A small sound classifier, trained from scratch: log mel input.
Rows from block 13, named by matrix and row number. Each number is 128 + 24 x the weight over its row's rms, rounded and kept within 0 to 255. All counts start at 0. Numbers have three digits each.
# convs0: expand pointwise conv (model.blocks.13.convs.0.weight, 648x216x1), inputs 88-131
convs0.21:148144117125134162166129133117126087118118107111150175147082157144107156151129116137166107117107123111132098094127141159106100080134
convs0.22:140093098115116136199113144121131125200149100143124139135118090169114138099141144097097140123121107139109108073128107117128087133138
convs0.23:134084156147096119132153147171164140140141171166109115139085123210146137152124164134141101141136102134130124108176103097144120147102
convs0.24:147104108133162136148121146141124120113100139142086168117122105165123142150117116123075125135139130135094132175161171126115139123098
convs0.25:139143139125128124123124136126137105118117097125119087073172130138126166092098091150148139132109117164117125209107128136159123098154
convs0.26:108153160103099094158118107138153119153134141114130152128139121135138138149145120112172121128124141099112158081155140135137104119141
convs0.27:161120146176154148188120139149169072124148128149139099141121147103135144144156106158134139132102136126160073171142154105137133132122
convs0.28:130110107145158108154117108127155128151110120099170114138162138175126142092103170167088104144108118166128132098156098151139122101137
convs0.29:153158144121086123115149085139140138125092155139087087133173077116123142105153148110078110131122132158085156135138140145081091104116
convs0.30:147172138130140122107139105114110126169136105078137122109124110115122129084144136131161093086160128054068124150122158140116100146153
convs0.31:123118127070125085090118129166102136120144153116160093127119116091159111132065170141184143148125120051138107130151137142180160114128
convs0.32:105113119114146132132145085091136170097115155124148130178106129132120116144140152125121122170079129122144105118108127147109168117126
convs0.33:170126181143127143080137172172100125150132103085128172132136108124098128116163110152147126173103146114120124123144150143100142166139
convs0.34:093144157116092126127110105116127151157164120122131115102110175127109129147144143134102169152123143131119109142137151140162123124102
convs0.35:114114139112147147131142138097136117099124138171150153108089126097161130106097123162149145127119098185128136152116112137111143143103
convs0.36:140138119149152128107117101091129128124112093124153121122113096131108127175136126127102109087138155173138137115132120142122129091172
convs0.37:118176177145123152166121158156124135127101106111096106131119120095131150138144117115136126184093169161150115135122127130159122134131
convs0.38:115123166148117145160135105159120118150088158130134163123163155115093181115137109105173146130144152149104133139100145142124105079094
convs0.39:138103133149145116133136136132130165114130149118073122137128127101154163158134117118092101121114144142112129152177141156128127136138
convs0.40:163119090170132151099163120102099172155138125149124112163143151163176175184151144143127164133132129172088146140167151132103153120110
convs0.41:159094131151113164109124126078090147109142112145164098167126110112111093198108114161172094143121119164111129129131094142123131101127
convs0.42:099137133140124110162133128157117126139160171139124161173097112086181119155142110136100118092147174114167125141096133121140118150100
convs0.43:117145161159110086132140147140133083123141117147116088139141112141118080129162159164134163129127106100103151153106148176128143093107
convs0.44:164111134159105117102112118145109132130160154140134123099145159140091080154126092129169136120147117099139142094112127118150150097152
convs0.45:161126132125132139142092128152104104132138122144134116139136139143161138144131081154145130124134085167119130137183144141123134133125
convs0.46:179107128137154142104120175159168090077148178116129119129151107137094151127104125110145110136155093127107117122092122156153136132134
convs0.47:115143129125157110119125119127116106104165150079096137116110161128138100125110129127130119099204127134146118144127165135150134119146
convs0.48:120127123133158090127117143144136159123142137088138116099099145150118115156138126095123136140194160131106119143160129144170082150129
convs0.49:072133127126143164136156120129110097115092113137143135097113188114124105106151130161091135154085083141112148153140126135153120101074
convs0.50:140138129117136125141104117124128110133078091144097136047124117145133111160098146122137153150119118119140143082102069133095183119112
convs0.51:122139101145122088090080129135144138120138095081148121125157114107150088133125120107091111136135080111127120131150130118159150142148
convs0.52:129160095099165129129092114172089125121119146119172070127122136105142142162117165172159147148159120116161127082111113110085150136116
convs0.53:138139103148178072189138168179133115126124111168155123131120134107175142116157139125117123146097161134118115133119130152140120150137
convs0.54:124142140088115137105106113171162141113127162129135089147124123147137180075103109153136128130138165141127084144150139156161133158103
convs0.55:167093109141131128159171163153148180123122126141157175145135145146155133136120129109134140132137124131112087151142187142152131114054
convs0.56:145128153178093127151114123167139168141097119124161141111166145128126108151111107100118126104113129146112089096123117145133180137156
convs0.57:109095124105140160154100099103130078139133127104117111138140141135109120187096122127126142154125127165133135167162144110156140133110
convs0.58:144088109158132121132137091101130126086153113107167141121113161145117106150124099131120112128154081119118170108119163154155116127137
convs0.59:139144144148089119122169100098101133149127153116072140103147142148116077090165134133122120134093122055125161119113170151132137127145
convs0.60:111098152123151098140144119172104124119094129150123106123080170150146112129152118118181117170110172117126077115112113127152113183120
convs0.61:118117142166145133124157120159141122122134126151131181174161125164146139135114095139121130125144140076195141161122152117158102127112
convs0.62:103163138141157136124112141161113104153153157130139100066139141148145148183104161127165173155139127148115100125124163112116124120095
convs0.63:101136128113108068147138116134145110111132186134134162146106094111158137132103129180145078098084107127117141115150131144133058091147
convs0.64:099107129148167119177120117118137103129122144167129134174094108116118110105162148150075131171159156139139174105125157169144154156140
convs0.65:150110100125133105110114138135123137126104126203133146157077085115124111138090124133159107122139146098127093114094129132128154145159
convs0.66:134115140122109090135120124125109162141103096104131105125113119148120118132094132179157152160113122117157153122135152093147146112137
convs0.67:152134113146126114132122078172123085146113129175146097095119116156166139128138156108178131170104100176147125084148107106125123112132
convs0.68:146109158113134156141072163145152124100149112126088129136121139121142121091131105110109094121158133126105158135130129153145099093131
convs0.69:153175131151107147155178141147127126165110127119161148109082103129110099129103160127132141114151133105137116139131123141120149157107
convs0.70:157139167098154135098090076154174105130131163120142100151150138105169137167147118128119171116136121138123122076085112143134145180148
convs0.71:178126110186104051106185132112118139194169149090128121083137085142083131114121070111130138132133086135100135092111124131117129108141
convs0.72:117118154177134119132113105149089139084196146120126092150091146132120095141102120097098138176107149126107128126146154117136111171110
convs0.73:123174159127149156109120129126122105119141110095134113122129101103146115195142104153113161126136139164187110121162084125151097124093
convs0.74:115180143123095148147153100129115144113144178148103159166170168130179125159125128123076132117135098149152100143178161159144124142139
convs0.75:142122135126103133156134109110076128118109108114136157091137127090129108119132128132115075187165150126144172131128135137168157138181
convs0.76:079127161118163140103108094103166164074124150119112177131088117080115098107122126132113135148127172112133109141121095120165124141108
convs0.77:114092136105147117123167136084110153170127157124089168174134142119178101099135130144149127157085101129112123137104125135120138149110
convs0.78:101109155070144152097136139159174147102121102137156141137119136115166126130093118133200113127097150179132140146110192137066122133172
convs0.79:169119111115143152130140139126074125148122144165128138144114093100124126066077113133134139077140128157152148145115148115145108102120
convs0.80:122103113151120130147118144141108123147149102140148122181180148132138136143138096131145172136094117160173102146129110100183102112124
convs0.81:103134114162127089186131138116124128153150178117128129129127149160138144068125120122150084116126086150145162130139122161103112093150
convs0.82:104120126129109097083098177088094116086152105117121108147120122156173108103142133166114094111110115175119114124104152148090107143119
convs0.83:163128201084116116215172135112142094092139178146111147105114145134137149106149123081120133181096123089126161096115127124139153128142
convs0.84:111112139113121161123092101118161124145122129171108163143143134104141123156129115109122117116092150124120111110130126120128109153101
convs0.85:109111138115142114131157157101116142130124128125156135152121107102134183111103108109111148127106117142180126146131126123131143078109
convs0.86:124129123104139112117106124133119113153138115156133146107172140138142083130173068161137140124131136145123113107115119152119137140144
convs0.87:089123140146114121131138140110102112096080128141129090124095169123117118142115120140118145156116126076110131121127137108135086158140
convs0.88:146114153138173112068105123107188141130152118118135129115131120100125125107119151131103140181127065107172149124174108125100094114152
convs0.89:124109060130094138159130135130079108115141155106106150127123110122114117134166133121081165143149153142164110127166104117113124099125
convs0.90:185177203141120126137114113086142113112153125113134123134129106151111105123162131124101127138130076137139114105145112135160096119086
convs0.91:132107157138156135143139121129065128171135102153109153108122150125107135117141137107111142116111097112130131100145152154091158125170
convs0.92:111139096139141111148162142116138144147163119102125115099168133141155181090089111098128099150151116174098121132127077102113143161144
convs0.93:113130128149124106168120111115111127114125152169159082142128119102126096102123128142092146126134134117154123119120122156104109145116
convs0.94:128086143147125153078129150111136092139089120112150173128130088112082140137133160157163072115098121118087089136083125152168137128126
convs0.95:115121149089151128101105186140148085128133128124107108155086169184123147101101115103154164181154090153103156086115138132084117079099
convs0.96:162136092087090128170139127116111126144092127104113114122126157132107132158157138086112134148148097147127108156124156112084158121157
convs0.97:127082138115124122107152145154125141124129107101139132166159130125131160123139128108158149114101125119124144064132119116077122142127
convs0.98:137117134130115160129155157157132081079102165112150158112139134131136180138147109170120119130160142150088124145168164128087156137116
convs0.99:121162156154113141163138095107141167162109111135143126112137119151094113148086094117164128152097085095157134150130149130109077126156
convs0.100:168109120081125141123096139161091106137133135141105119090147120099131137115158113097114136080117124108158124142135100117189165118135
convs0.101:101120139116152118167108152168131092088093103128102137101113119134124125148130132122113190106116112142116157131142133107117108174156
convs0.102:148129124115150121154160123115133160099163102145161135145133126121143162140120137144167142108145151102190124134164120153151120105134
convs0.103:129140077126125136103105153101109140104112136177097108180090152098134136108147084142130124074110152148146105090074120103164103130125
convs0.104:090121112141134138116129161128147086151133125121142139144163111170107153113122154098186121152143098117190216160125122151142121172119
convs0.105:142112128094120055127161136111081163123163129151100137121148126107094110190114140153125106132130131143147119141100125125142133172127
convs0.106:151157159118159135095141111090112153131170119145108170113127137144117084155212105105097133121132101173175083141103153145099135107137
convs0.107:115135164153126185151142116140103136130118138089106136107117141101115115121154176132111119129123134135124148127113145157080178133084
convs0.108:155116112113113121138149111119140095144124126098106166169098143123133127138089092108112135125166130154148140140140145167079129135122
convs0.109:089115123109146118154123117162160134132122061122100147150140141111097133167129116120163105158128133140117109109134121120142105161136
convs0.110:106157130167098123131084135191148099167149119157195158120098133137117090105138135079141144097128118135144108110150146070136102133160
convs0.111:116148169149124133113137098093154116146079188135124110109201131129129163144136081145139106136118156146100115155151105138183110162145
convs0.112:109164116093148101196130118144131098171141104096154150129099123119129160151114102138173067107088124126124157115112152178136071134130
convs0.113:149183171085129134094109137116094121145121095183108126144106083140107122121161140107137129108097094137136142115129164118108138100195
convs0.114:135178112087127105139128121117081116116140152116176110102132089125138113155117140154152129101126120144151127113141085113152137128088
convs0.115:133152145126094124157137088138127146162163119089142115174124127136086086136143160163090110144129124127158139149070123126136102131123
convs0.116:120140136170177094146167143111135123153114102118114097126122154118109157169090141125129099127170112102129088084153106121165182110143
convs0.117:136137145155121121123135139077129142122148175136124108136137149105074171109147132134164154140129159134126139073148104126128100105125
convs0.118:137108119124113126145143149163119125100125132140127105116117144117076143085154141121106124151153132127124127110140124130161089118153
convs0.119:168122106113102122100116128103133146129147101154116135124117153150108119108097170176134133100090152124091116104098074113147167128138
convs0.120:130123166153121165142127133138119121106121106141086133143142113110119147097140126177129128162101095156160136175159150146134144129145
convs0.121:120157145089124150164136143118109115143135155140153107138136138113097124101107106131145132130150103111167171151130130147122150094128
convs0.122:139164092138158121141156123106139135129121110090098107125094152138133126119147141114057140124151116107143108126117143142184128117108
convs0.123:135119102102162134105142081120096126110160137096153134154111129130176122120119136149120190158105124146144138143136118152147094137146
convs0.124:156101108127128138139148096142131137151164145130101108154119139132150154135132170124126146126139107075176140150110143140089171106134
convs0.125:117147118048146146119155124099101160129130161113114066095161130080150157139088151146097139126086122179123137139110102163130159089124
convs0.126:129175143145107114105175142118144136141126124090136152146144142159121120093123135127128067132148120143119107112100138129119104101088
convs0.127:116142166121144096162150155150110156160161129137070123141126139137103157120163110147108098127118106091147174140166064117154114112115
convs0.128:135146131140115116145154150121084163151111155155148139115151109158116117127145100109159196124132150118098095109115131137098130131142
convs0.129:118123134128101150145143159115160145149108111122104108143125107130109108115106148098147150117174092125103122117116148145132124118139
convs0.130:107178090144078133147085149112116139147131096154108132193131138130129150140102154171130169109145123105109128110116111180150119159132
convs0.131:121097090135135165103140155158135107123115164124160117138117100126105135114170137105136110117134116105133133126150137136104139143118
convs0.132:119130141134138129135111099091116079088115130118124150140142096101168133112081155105136162125133142135161127117142143159142110150104
convs0.133:128117086147073136164122154155147100119120138150133115097151141186149116152111138147178131148150156138174123143120101142141118118156
convs0.134:097153081157153120152100116138106133163158142105123114099119110156148082132137131117081156125153117132148101134152115139133109094139
convs0.135:179134080088143087161133164158139109083129135126111173154124102140126133169105130135123110112145087131099105142134150154173106117125
convs0.136:105132161075119169106162108107150144171177122098100130130135120117170141096139145140105162131092100120117137117113088127128102147135
convs0.137:127105117110119146148098118148097103091149130144077134113177091115106125165151117121113130133124112181100097133132141136157115143103
convs0.138:157120135116124123093119089133143112117164151170101106079086077171067161102095099120146164117127117099158111089105147124130110119089
convs0.139:151100111117114144120161144172133059127106141144110131121130112092114133142103160144110106154123124127079108150110157104120138136178
convs0.140:139162097114185130111115163147096154090107137114105113121149084140089127141130140159079153110155135109124114166116128132154139138168
convs0.141:162154149111122097135097148106155133180132132171140144151135191149134120110127119146186178153092122123107182137114108128157145142128
convs0.142:158135135129116088105148112135125117116121133119089176124183096152156119084158158136118117151098132141060097179116153171164139121154
convs0.143:109153116172107109150065129141118124151149093107136109148119102143111121094116127110084144114138157143169069136153115115096143143131
convs0.144:135086167124127145181087152163142154130139142123114118138115123139072132102133152133130130115139101178124152099153135142125144133132
convs0.145:137099048091125115126130096123093165131092115102135109097092142113148131134099137134117111114123126121120053126169152134135148101089
convs0.146:129092127141121155151147124095122164106158136159142111133110129140164118139110092155082127119133144143156115144141165118111138106122
convs0.147:116140104137150115119126116159129150125153147064149103142124111097130125116138142142074142099097097074107183128101145151097112119178
convs0.148:118126105122102096161102122132100106141154131086140128133168110148112123179132140111160135138113139130078143129131135138130106096116
convs0.149:100118129119119104122113163133139106169142144164146132124116112173124163100101096110089141096129123157166135105117173168156099160131