A small sound classifier, trained from scratch.
Data: trained on read English sentences (LibriTTS-R), 15625 training examples, 59.8 epochs.
Rows from block 9, named by matrix and row number. Each number is 128 + 32 x the weight over its row's rms, rounded and kept within 0 to 255. All counts start at 0. Numbers have three digits each. After the name is the row's rms in percent of the matrix's.
# convs2: project pointwise conv (model.blocks.9.convs.2.weight, 216x648x1), inputs 531-589
convs2.32 098:134133170131175110087167134112125128071084117094152154085191162156103104101094146153144129142148130081129134114136119105096180112115155102151110185102061172100162124065084108128
convs2.33 099:102076134102139123177150114107162089155171182110164110153154085149154157157109144158120113148095162178058088134151083085180144103114120130121083101121113138129145148168122099143
convs2.34 105:135132081095108132087130157158129085178136108132063182089123049157096123163036150127085129136105165142161082098139112070118167196119128171105160098142101079141105171114109135131
convs2.35 100:111127144042102172166151159097130200116195157125075075143153089092159106163050159113104127128153093084129192135106147138141109152154129105155145131127126078170124135091136147186
convs2.36 107:072121133161125192090173118136143181085163130134078134160091174152107118146127142134147147066167139185093082111125049132138144119150113045133087133130141119152092085158092094176
convs2.37 106:105073064155166208142088093082129080174097159110153109126136129125109155109177100132037145119129120129082090099149147205213112168142135132177118147124090097138069173122113148153
convs2.38 098:079089151124065129177122156134120119142131103134119133104182094105083116109136108106162152121152105083111119097127137153152075160122147120137088097122167125141159170124092127122
convs2.39 100:115141176103113098107173125070153102161183100168071088099127139114159032082079169104204093134155122158130136071137095068109104130134105052107105080126127127098144119093101090141
convs2.40 093:135114141145159130177114093189149153161200121167161130089178124092112083125142150164108088149064093095124088130167131164111122112059137095058135084140113101088125127092078146129
convs2.41 092:108102163161135115146100136165138069118180102169065113093136123097139165110108162092111119078094076111133112114154174153174142116110107130123115103092109119170150088108101179104
convs2.42 092:092115195214110133206120133179171118131157141115113150155157073145089145147159132156167212137131099117185142128112146195129132094151071110151154138143149129133142119145122117138
convs2.43 103:122140169075165139152104132166085141160112150101133140136071134121132077114185133082092154090120094123132124104114136139098167110076121118160124101178114107107152134183145146165
convs2.44 090:168193134116092073159176188110115159195148074104202127130121111172122193114146120136160081164108190118145180144133155154174142112112158120145129102146144175120187108160138080092
convs2.45 095:100089055100168153165109157175134092167133125077154124075112140125210122122106167147154141107124089141180140122118137164091107113122131143122164141139159151100152107126154170127
convs2.46 098:110106201108125166203120119145092118141137171135151149141112112114107056106109131111132087148097147116113146087069118141127136094103126109126121124134117116125147099070081093092
convs2.47 094:110127151119092141107088150176089143086161096062121114084198102112116146171184177158149064159179133123104125113131116158144138109109117106135109121137115145143106160159085153122
convs2.48 103:164040142109075135160124154173084117121117158111132155144153139107205121105068144109129089196151146175157130106125129092145148078103117147096196167112129170149129095099112151149
convs2.49 089:122087138095118151094178100094133117153110105103126068164062147150097156169171106078128155081061080191126147127141104107176130103052130123159158055117168105172135083142126073155
convs2.50 106:099094048165080187170113148075153081131112151064129131092133122135146089100154088077128121040142104082107128083158128139115144154162150109097173127109177131105094070145102093117
convs2.51 090:153188169153121191104141082113108063117118142113173139114135145054108111146180120105184214122076139095117149118110068129163109157161121156078124128153157109125145097070080112100
convs2.52 093:127134144065131128096148146101151115114151077092106142100133139099170106096172100186153116133157089155103126178092205129145135116152131114091164118159146112141094114196151150116
convs2.53 099:125162095160110112114141134094107130179149180103129108129122099114112086108116095129092148130194154091150133120134151170175145135119157086147141141132109083150112099142094146169
convs2.54 109:104121139122175062168175138047120099101000075131136133094125127154094060107149144180050134105097129101111133136123158155110210073140175160146115165125093179110125111116096104103
convs2.55 102:116072196072166118125190167126181134134144134094090120121182083128124163140056117113166131128140139147083123108166094138116132052122148153090111152168065152154128129158133152106
convs2.56 089:152113115078117155192130118084130068159126156125090172141134128093110125142119135168123126132103157153109160106160132100148184152121079189151143113177143093140103146160124053147
convs2.57 102:084105153155144158111147128094136134089080085146128149117162109159117110113163155106152147050143124151182129102092039125107080104129172047162146110149073140156129138126071182120
convs2.58 097:146112182114149120088107117091148163099194121144081108162121108097172165153145166107081138106141124142175151107133084124167093143233079166112145104069097161138126127162100101148
convs2.59 102:157114135134091182109135150126109141095104062167146107131145117163144168120093255084086139086111139143155136121121127104098098179150127099072131211173126167118128142124071120117
convs2.60 094:147170137133107116108116089099131028086168110056155147138082111072080123141155131165156126138120138119138095109116075085120094070147157071128122116167134169110138140106109144176
convs2.61 108:148122132134146146149116107086116133153148102115189131098093131078143143142160123101115171128152139081150168152142161149109169084157109150119073143045043189085150107127180106149
convs2.62 107:109142148085054141142091160156095114186112092121047166080150124109161173123128162115130150145174130116085121077118087186089126164163147083147142132150077113127103136143106118127
convs2.63 110:123161143054183184128147103153083092130092151143134108187103119116144165142144135132136093116148116102134141149141114189156130129122157127114142138099106186110142158141138104075
convs2.64 098:144168136127128149136140161132133106169143155121142113170166138081120114145193076160132083116084151133089119078162114131156143058146171098166162136122137130102145163142134131131
convs2.65 109:121040159136107142124122119135142152099079115150102148100118119080090199112122157141145133128109141163174104127154134053132103181193119137111142114105105121135105154153125102119
convs2.66 088:117165116059181114143138091114132106058104116131142090100177187124088108149086101108148108091095112141111142115124219123131076173138133074118114139154146148109113139093179130138
convs2.67 110:125199126170180147142115186125128159171109122165128176128096099176149157122143059101136126163117126155091137129112151169109093096168139177160097092047112135113142106127120128122
convs2.68 098:221178165075162137157114135120116161146102201163121146165139109113106147105127162149149118113110120133090144144048127111127095069068165169165135151117130122127136131139100061113
convs2.69 086:120162201125106092124149114121112157173105104133142151130167165077086138109141108105103148168138175118070170077178191143087087112110194150153127097157173148184130159181131172085
convs2.70 105:118191104112163091119153112063117166103117076122082086081135117154126104119143085117135108133165115174129138072170148113067161110137095125058088116129080127137088198067169107139
convs2.71 105:086065085112240117178108120139102175118153101072122120097121134123169030153159116161145120173140128119107127123107118136125098112133120210106124164131128105135089134128113135174
convs2.72 105:139129128183081178160148157134064098130084103133137069177132144135111122109127147105093128148161130165131114102111131155087146085122135045103160111128145142130133121145123129109
convs2.73 115:126130099203133104164144107068127127125065099111110085113149145107097178083111141113116117163104129078107077154155134104136114126134144124123109165114152158135120093077085110142
convs2.74 111:134157110143099074121106104119107119065152171118116176049115143179128159095144068150183147159116163074144139158146142101150128145104135099114086106123128138204129112117120109066
convs2.75 093:108097120166173160156119174082117108202108078159131117120166163156165101160129112136097128074108113159118110150157072086165137110131101084112143139134140153073139106088060085123
convs2.76 095:159160164074094094142097122176132060060170063180084115120085146143164111136137185117154077154151177081142154155112148128142109142091158102176137109164102068132112106101095154127
convs2.77 102:151127101139151142091127117123107120183174134176114119141133109120082111084138132079133141148126146166150083159183127129180182079151115173140115099098135109116129077110132168100
convs2.78 098:099104138125066080198150111126193130212174119087129126124104108143128160188163143058094109108123119122071137123099181068142099121135133086161126126138101090068165173056104168133
convs2.79 093:106073105097138051161092117113124082100145115144129160129126156155098180098145137149081152129063133177065073160105093131129117130114121172197097116149094171140141123136121178092
convs2.80 103:076142163120116116089099126129108132096118148046103100145108114139162147127154117157116120115103147086183136133094133130143131115150099134118154136089113087114140119082115160096
convs2.81 106:098178123151124120146153134114097051068064096066107098131108146141096124072142162198173112153100129113125144110145123158099151065089107076099145134144082123096158133110101141086
convs2.82 102:144131201152125114161096111153095170151147136150133188199175158111140096144119117090111148122171067111165077091162047158096151100131116101152133138092155146091155085118084197120
convs2.83 086:132136095065127097141074094124141150106106089122129073157175124085117112116161104139138175107114097120167105170184096083148125164144120104185102132139157069126102160137176123146
convs2.84 101:130081213114109134140135139128115147151100106125102116176121134058119193118143151068136108160072079118132168138191132142116119224102107105098105177138129098160167142094092079133
convs2.85 094:135175115117127133229115118140132124141115129146152130075097147103117143150162113188086127144063100194133121160104147095182109092107112126248126087075112113153136116126140117149
convs2.86 107:161138119113076114122151106117123197121129132150173132124082076122096179113098082111165122138126164137122114171117173144123142089115133124164143132074146109102153137137079115134
convs2.87 101:181162090181095101084085167157152054096120095168103150165157109092147125118190124135064105110131093147157111142097106144161131085137182147142138137146214147154179095130090102061
convs2.88 104:151131114115133153116088170133111160117132150054074149118172110090157200163107125100104122135066191118179105138137157150103170143101099141163152129141164197082142108136153124099
convs2.89 097:153105081158159142152112090126092155105170177163165145095079115129064110105174129128149152129140133147106156109106107151137162171095130071091129171107064141150094120101167075166
convs2.90 103:138096086202100127188124106149158099141105159121111141045143150116168156130088092195149122157135183119067101157096149085125112145080166153146120118103179099172118088168109136196
convs2.91 106:098102095151080133069109116127103163108135059073131099120072135132150100124141154131105169157119134092169110164070096188146141108106136056116126088150139159133131114130019125159
convs2.92 092:145107162078106159152150101146146181110185120192168103103158134133138129146124092121161127116082146142099080148095120073081113102111156216088113124084128134191164181115190133159
convs2.93 108:082116102138165116173162131127145131141171123128093083120179102118096183159150178153160137154159166126130130188125153073115120107111129105140110152103105107140128160113108096143
convs2.94 095:138108064092118108140132147128110184136167103118113130157116154141098152111101114114159119154158152084111172107116172130163101071111147153099149159149121090121170168106050127096
convs2.95 090:146090112168088140157118088143168126104067101167076106129146162120152190099131152116194106106109132112125140103109136085128128098103150135096128103125085114148121137174125158086
convs2.96 101:125134165087119180130139112184164151100129153058152081164111151127185091164098089133055136145103097103187123126139149112135094145123119110161163137089051115095144183121064116181
convs2.97 099:127191084136085158079144102166148201135141095134136135123119118090199157118124162181136110106120131141088141147151161163138087135095143172153101085107072112125124148135162161097
convs2.98 099:110133101105104164172119135108151169142137145108105162070181184161134153177087159150154156091150138119127169103139119109107077103132160140109131152178132124123120179146122171073
convs2.99 103:081086141109151105170103118116159117219213116203114123086150166106152153138129116110150081086114122078107125143077200094138162123154162125089112101129146133096135116095110102108
convs2.100 097:109111137096215102096065143086109200120138223110115076108064102160094165125145065076140167125105088133146132113097131136121131176132126140148111156123155166123136092184160154122
convs2.101 103:179119145155095192139086078101139150119152079113127181166103128120149136162159113171227105105125173127145097135087096116095111104132152134188158109110126170098108119129154124133
convs2.102 094:120139158143091089133122048164195132178132178085105081071139123136110176142132128171148137144167171120104099138139154222129115168117193153134134118146111146116115131143065106098
convs2.103 099:149068083138145117200078133084153196176113130088133128090109098125156147117177121138133133158121134131177103098098189123138110139124050202113116081077103122158159149119132123111
convs2.104 109:167078128124124107080136147092170100137119157094077094140133134175082152142176094128077116108079177123139108112149121097147161165107114059171095119152088112104131148118110130124
convs2.105 101:141150160113154085043125171122138135103059202130159117130109110096115149064145105143059129108066130091147137096102151096142153148128178160108165119153134198103160109162142132120
convs2.106 108:151124127106157169136131156132132142183141121101118119184092150144138101114124152109232149142152162118103106134144158143167103116155135154173153099124107084100091133098180147134
convs2.107 092:134192143114119157141138134126173127118123119108144129163153140131126156107115138105100124130138141081195164190117113173108098148103202106169136088173111146157105108097103070172
convs2.108 101:124107168076150079078098133144114135178113083123122188167106130118129147106105096114050081119166151160142089146150131100167129119210146088106111189107128205178128096108130088145
convs2.109 099:136117076144113067104146145143164192169105161116121148121124164135122204084105100109089135198133156152076089134105141141127123094189153214159157088144138090137113149124091094101
convs2.110 108:167137117163141113174095141159146063083128086166135129137114170143205152111102105136057202078120129104139157161128095158068156201130125134144157103096104087156146175140104144138
convs2.111 102:121195117126167084110161141120142158131172164065110145145156121111093181139111103127088115184123119079139125076149139095048195104100154051096155119171111125116137125129110145104
convs2.112 095:074133106106189130136065110145103064103089096119153086193110125103121198108199146133109102143181097122176138159141071157116094177140149089150144114108145147152110143096062115102
convs2.113 091:092107132122150111150148072175111166110165150148167125094120078142153092162120067143136135136042146105148114080135101150137112139088126166141145150089118085123178146128127083113
convs2.114 105:101130138155095115112140075111122115125104156189118166141079092088077164163111137116104107119127168105098120129127103186131104101077137138080080147119107181166140125142077112097
convs2.115 102:119176056195113181074124135139129162079125104144153157208112131106075109149137116123109111120094140174124090110106098123138113109111109127136107097104075115164138184134102108070
convs2.116 108:082047157133204119153145137062151210130116153165113123072108128090150166121122122092151187213135138147134135138152117124169111151135104178142128115129118176117126118125098146098
convs2.117 101:093169157163114084124122096098168110044156122149161116120140125087163093147125112129171139173030145126117147103152073130154090090146143157054162133142117063111111117083140111091
convs2.118 103:141117157064065130127116166105162148132131129164113121126142144134112139107108066112120174111126114088072075076156133144097142159174134047112099149127150153089120107119161081101
convs2.119 106:132219094153116142170116146169104094156119059194136114116156131099124116107104092159153075099109143111101096155158147112073148095117096111119152142157115110093141130149065109088
convs2.120 092:085092213032082127144135103166077111131121093132097137095179136139131179154157155129135100146204138161106090173115114120121147136091081150187152123131100133132127139102124136081
convs2.121 097:127191134081113122100140175166109111138120123142150099233147143124094073122140168163146115164131113102118141146167080099127100135112181214137100140142205109094141129076161085117
convs2.122 091:162160113116115093126174113148146088142150088088109095136111103139111143149159085147072095138122119165141138092138052164124093143173158142139162138103138195124113135170163107130
convs2.123 103:112121119123116146225153112112116065064113187103160116155102149098090163127158118141134162195130129153121150151185180126089117087114131131107108134130157152094168142142108079146
convs2.124 098:109120096062122163161109105138159188134201085108111104110126120114181066084131142138142107106117072114153178097172106082151120145118133119172109131188153068142131105135170127118
convs2.125 098:128144139116117124148083104119109112133102192171148108119161165107112132101100138138158077089162171135078128133109132166177094120180135129097101113095127117128128103162141080139
convs2.126 105:139134147113232105181137123140115122146067158126152127142106133097121171088128185119105140073047152117120136144081128146103156248155101152107132133156148147148082127099128097104
convs2.127 099:155154170108132099149122150163102132189128182143124173097141131189118204099122173140153076115125196035112123131129081157078133103153089102087121174112181154154098123098165082172
convs2.128 109:139186113146016097145133133128078160105099045155134139159160130158138175165139102067197140117173077167094157103184102091108130122128094096122119152112130069145135189121085115104
convs2.129 101:178088130153158159121151151158114133013157126100124117153132140113150130133152132131146107123127132114181122103079171133145108110146169161099155146150112203110145153105184189150
convs2.130 100:125080119189132137083137186091099134148168070141133180119091158143178117088171113109173156042103150115084111114161116140108150147111119105137093114120160133060134132111132110121
convs2.131 106:146099138134176122132124131094151154105141142094142081112187127123088029176104079119109165144114122094130118083143171144165100124134117143120124105156061105097156142134092141168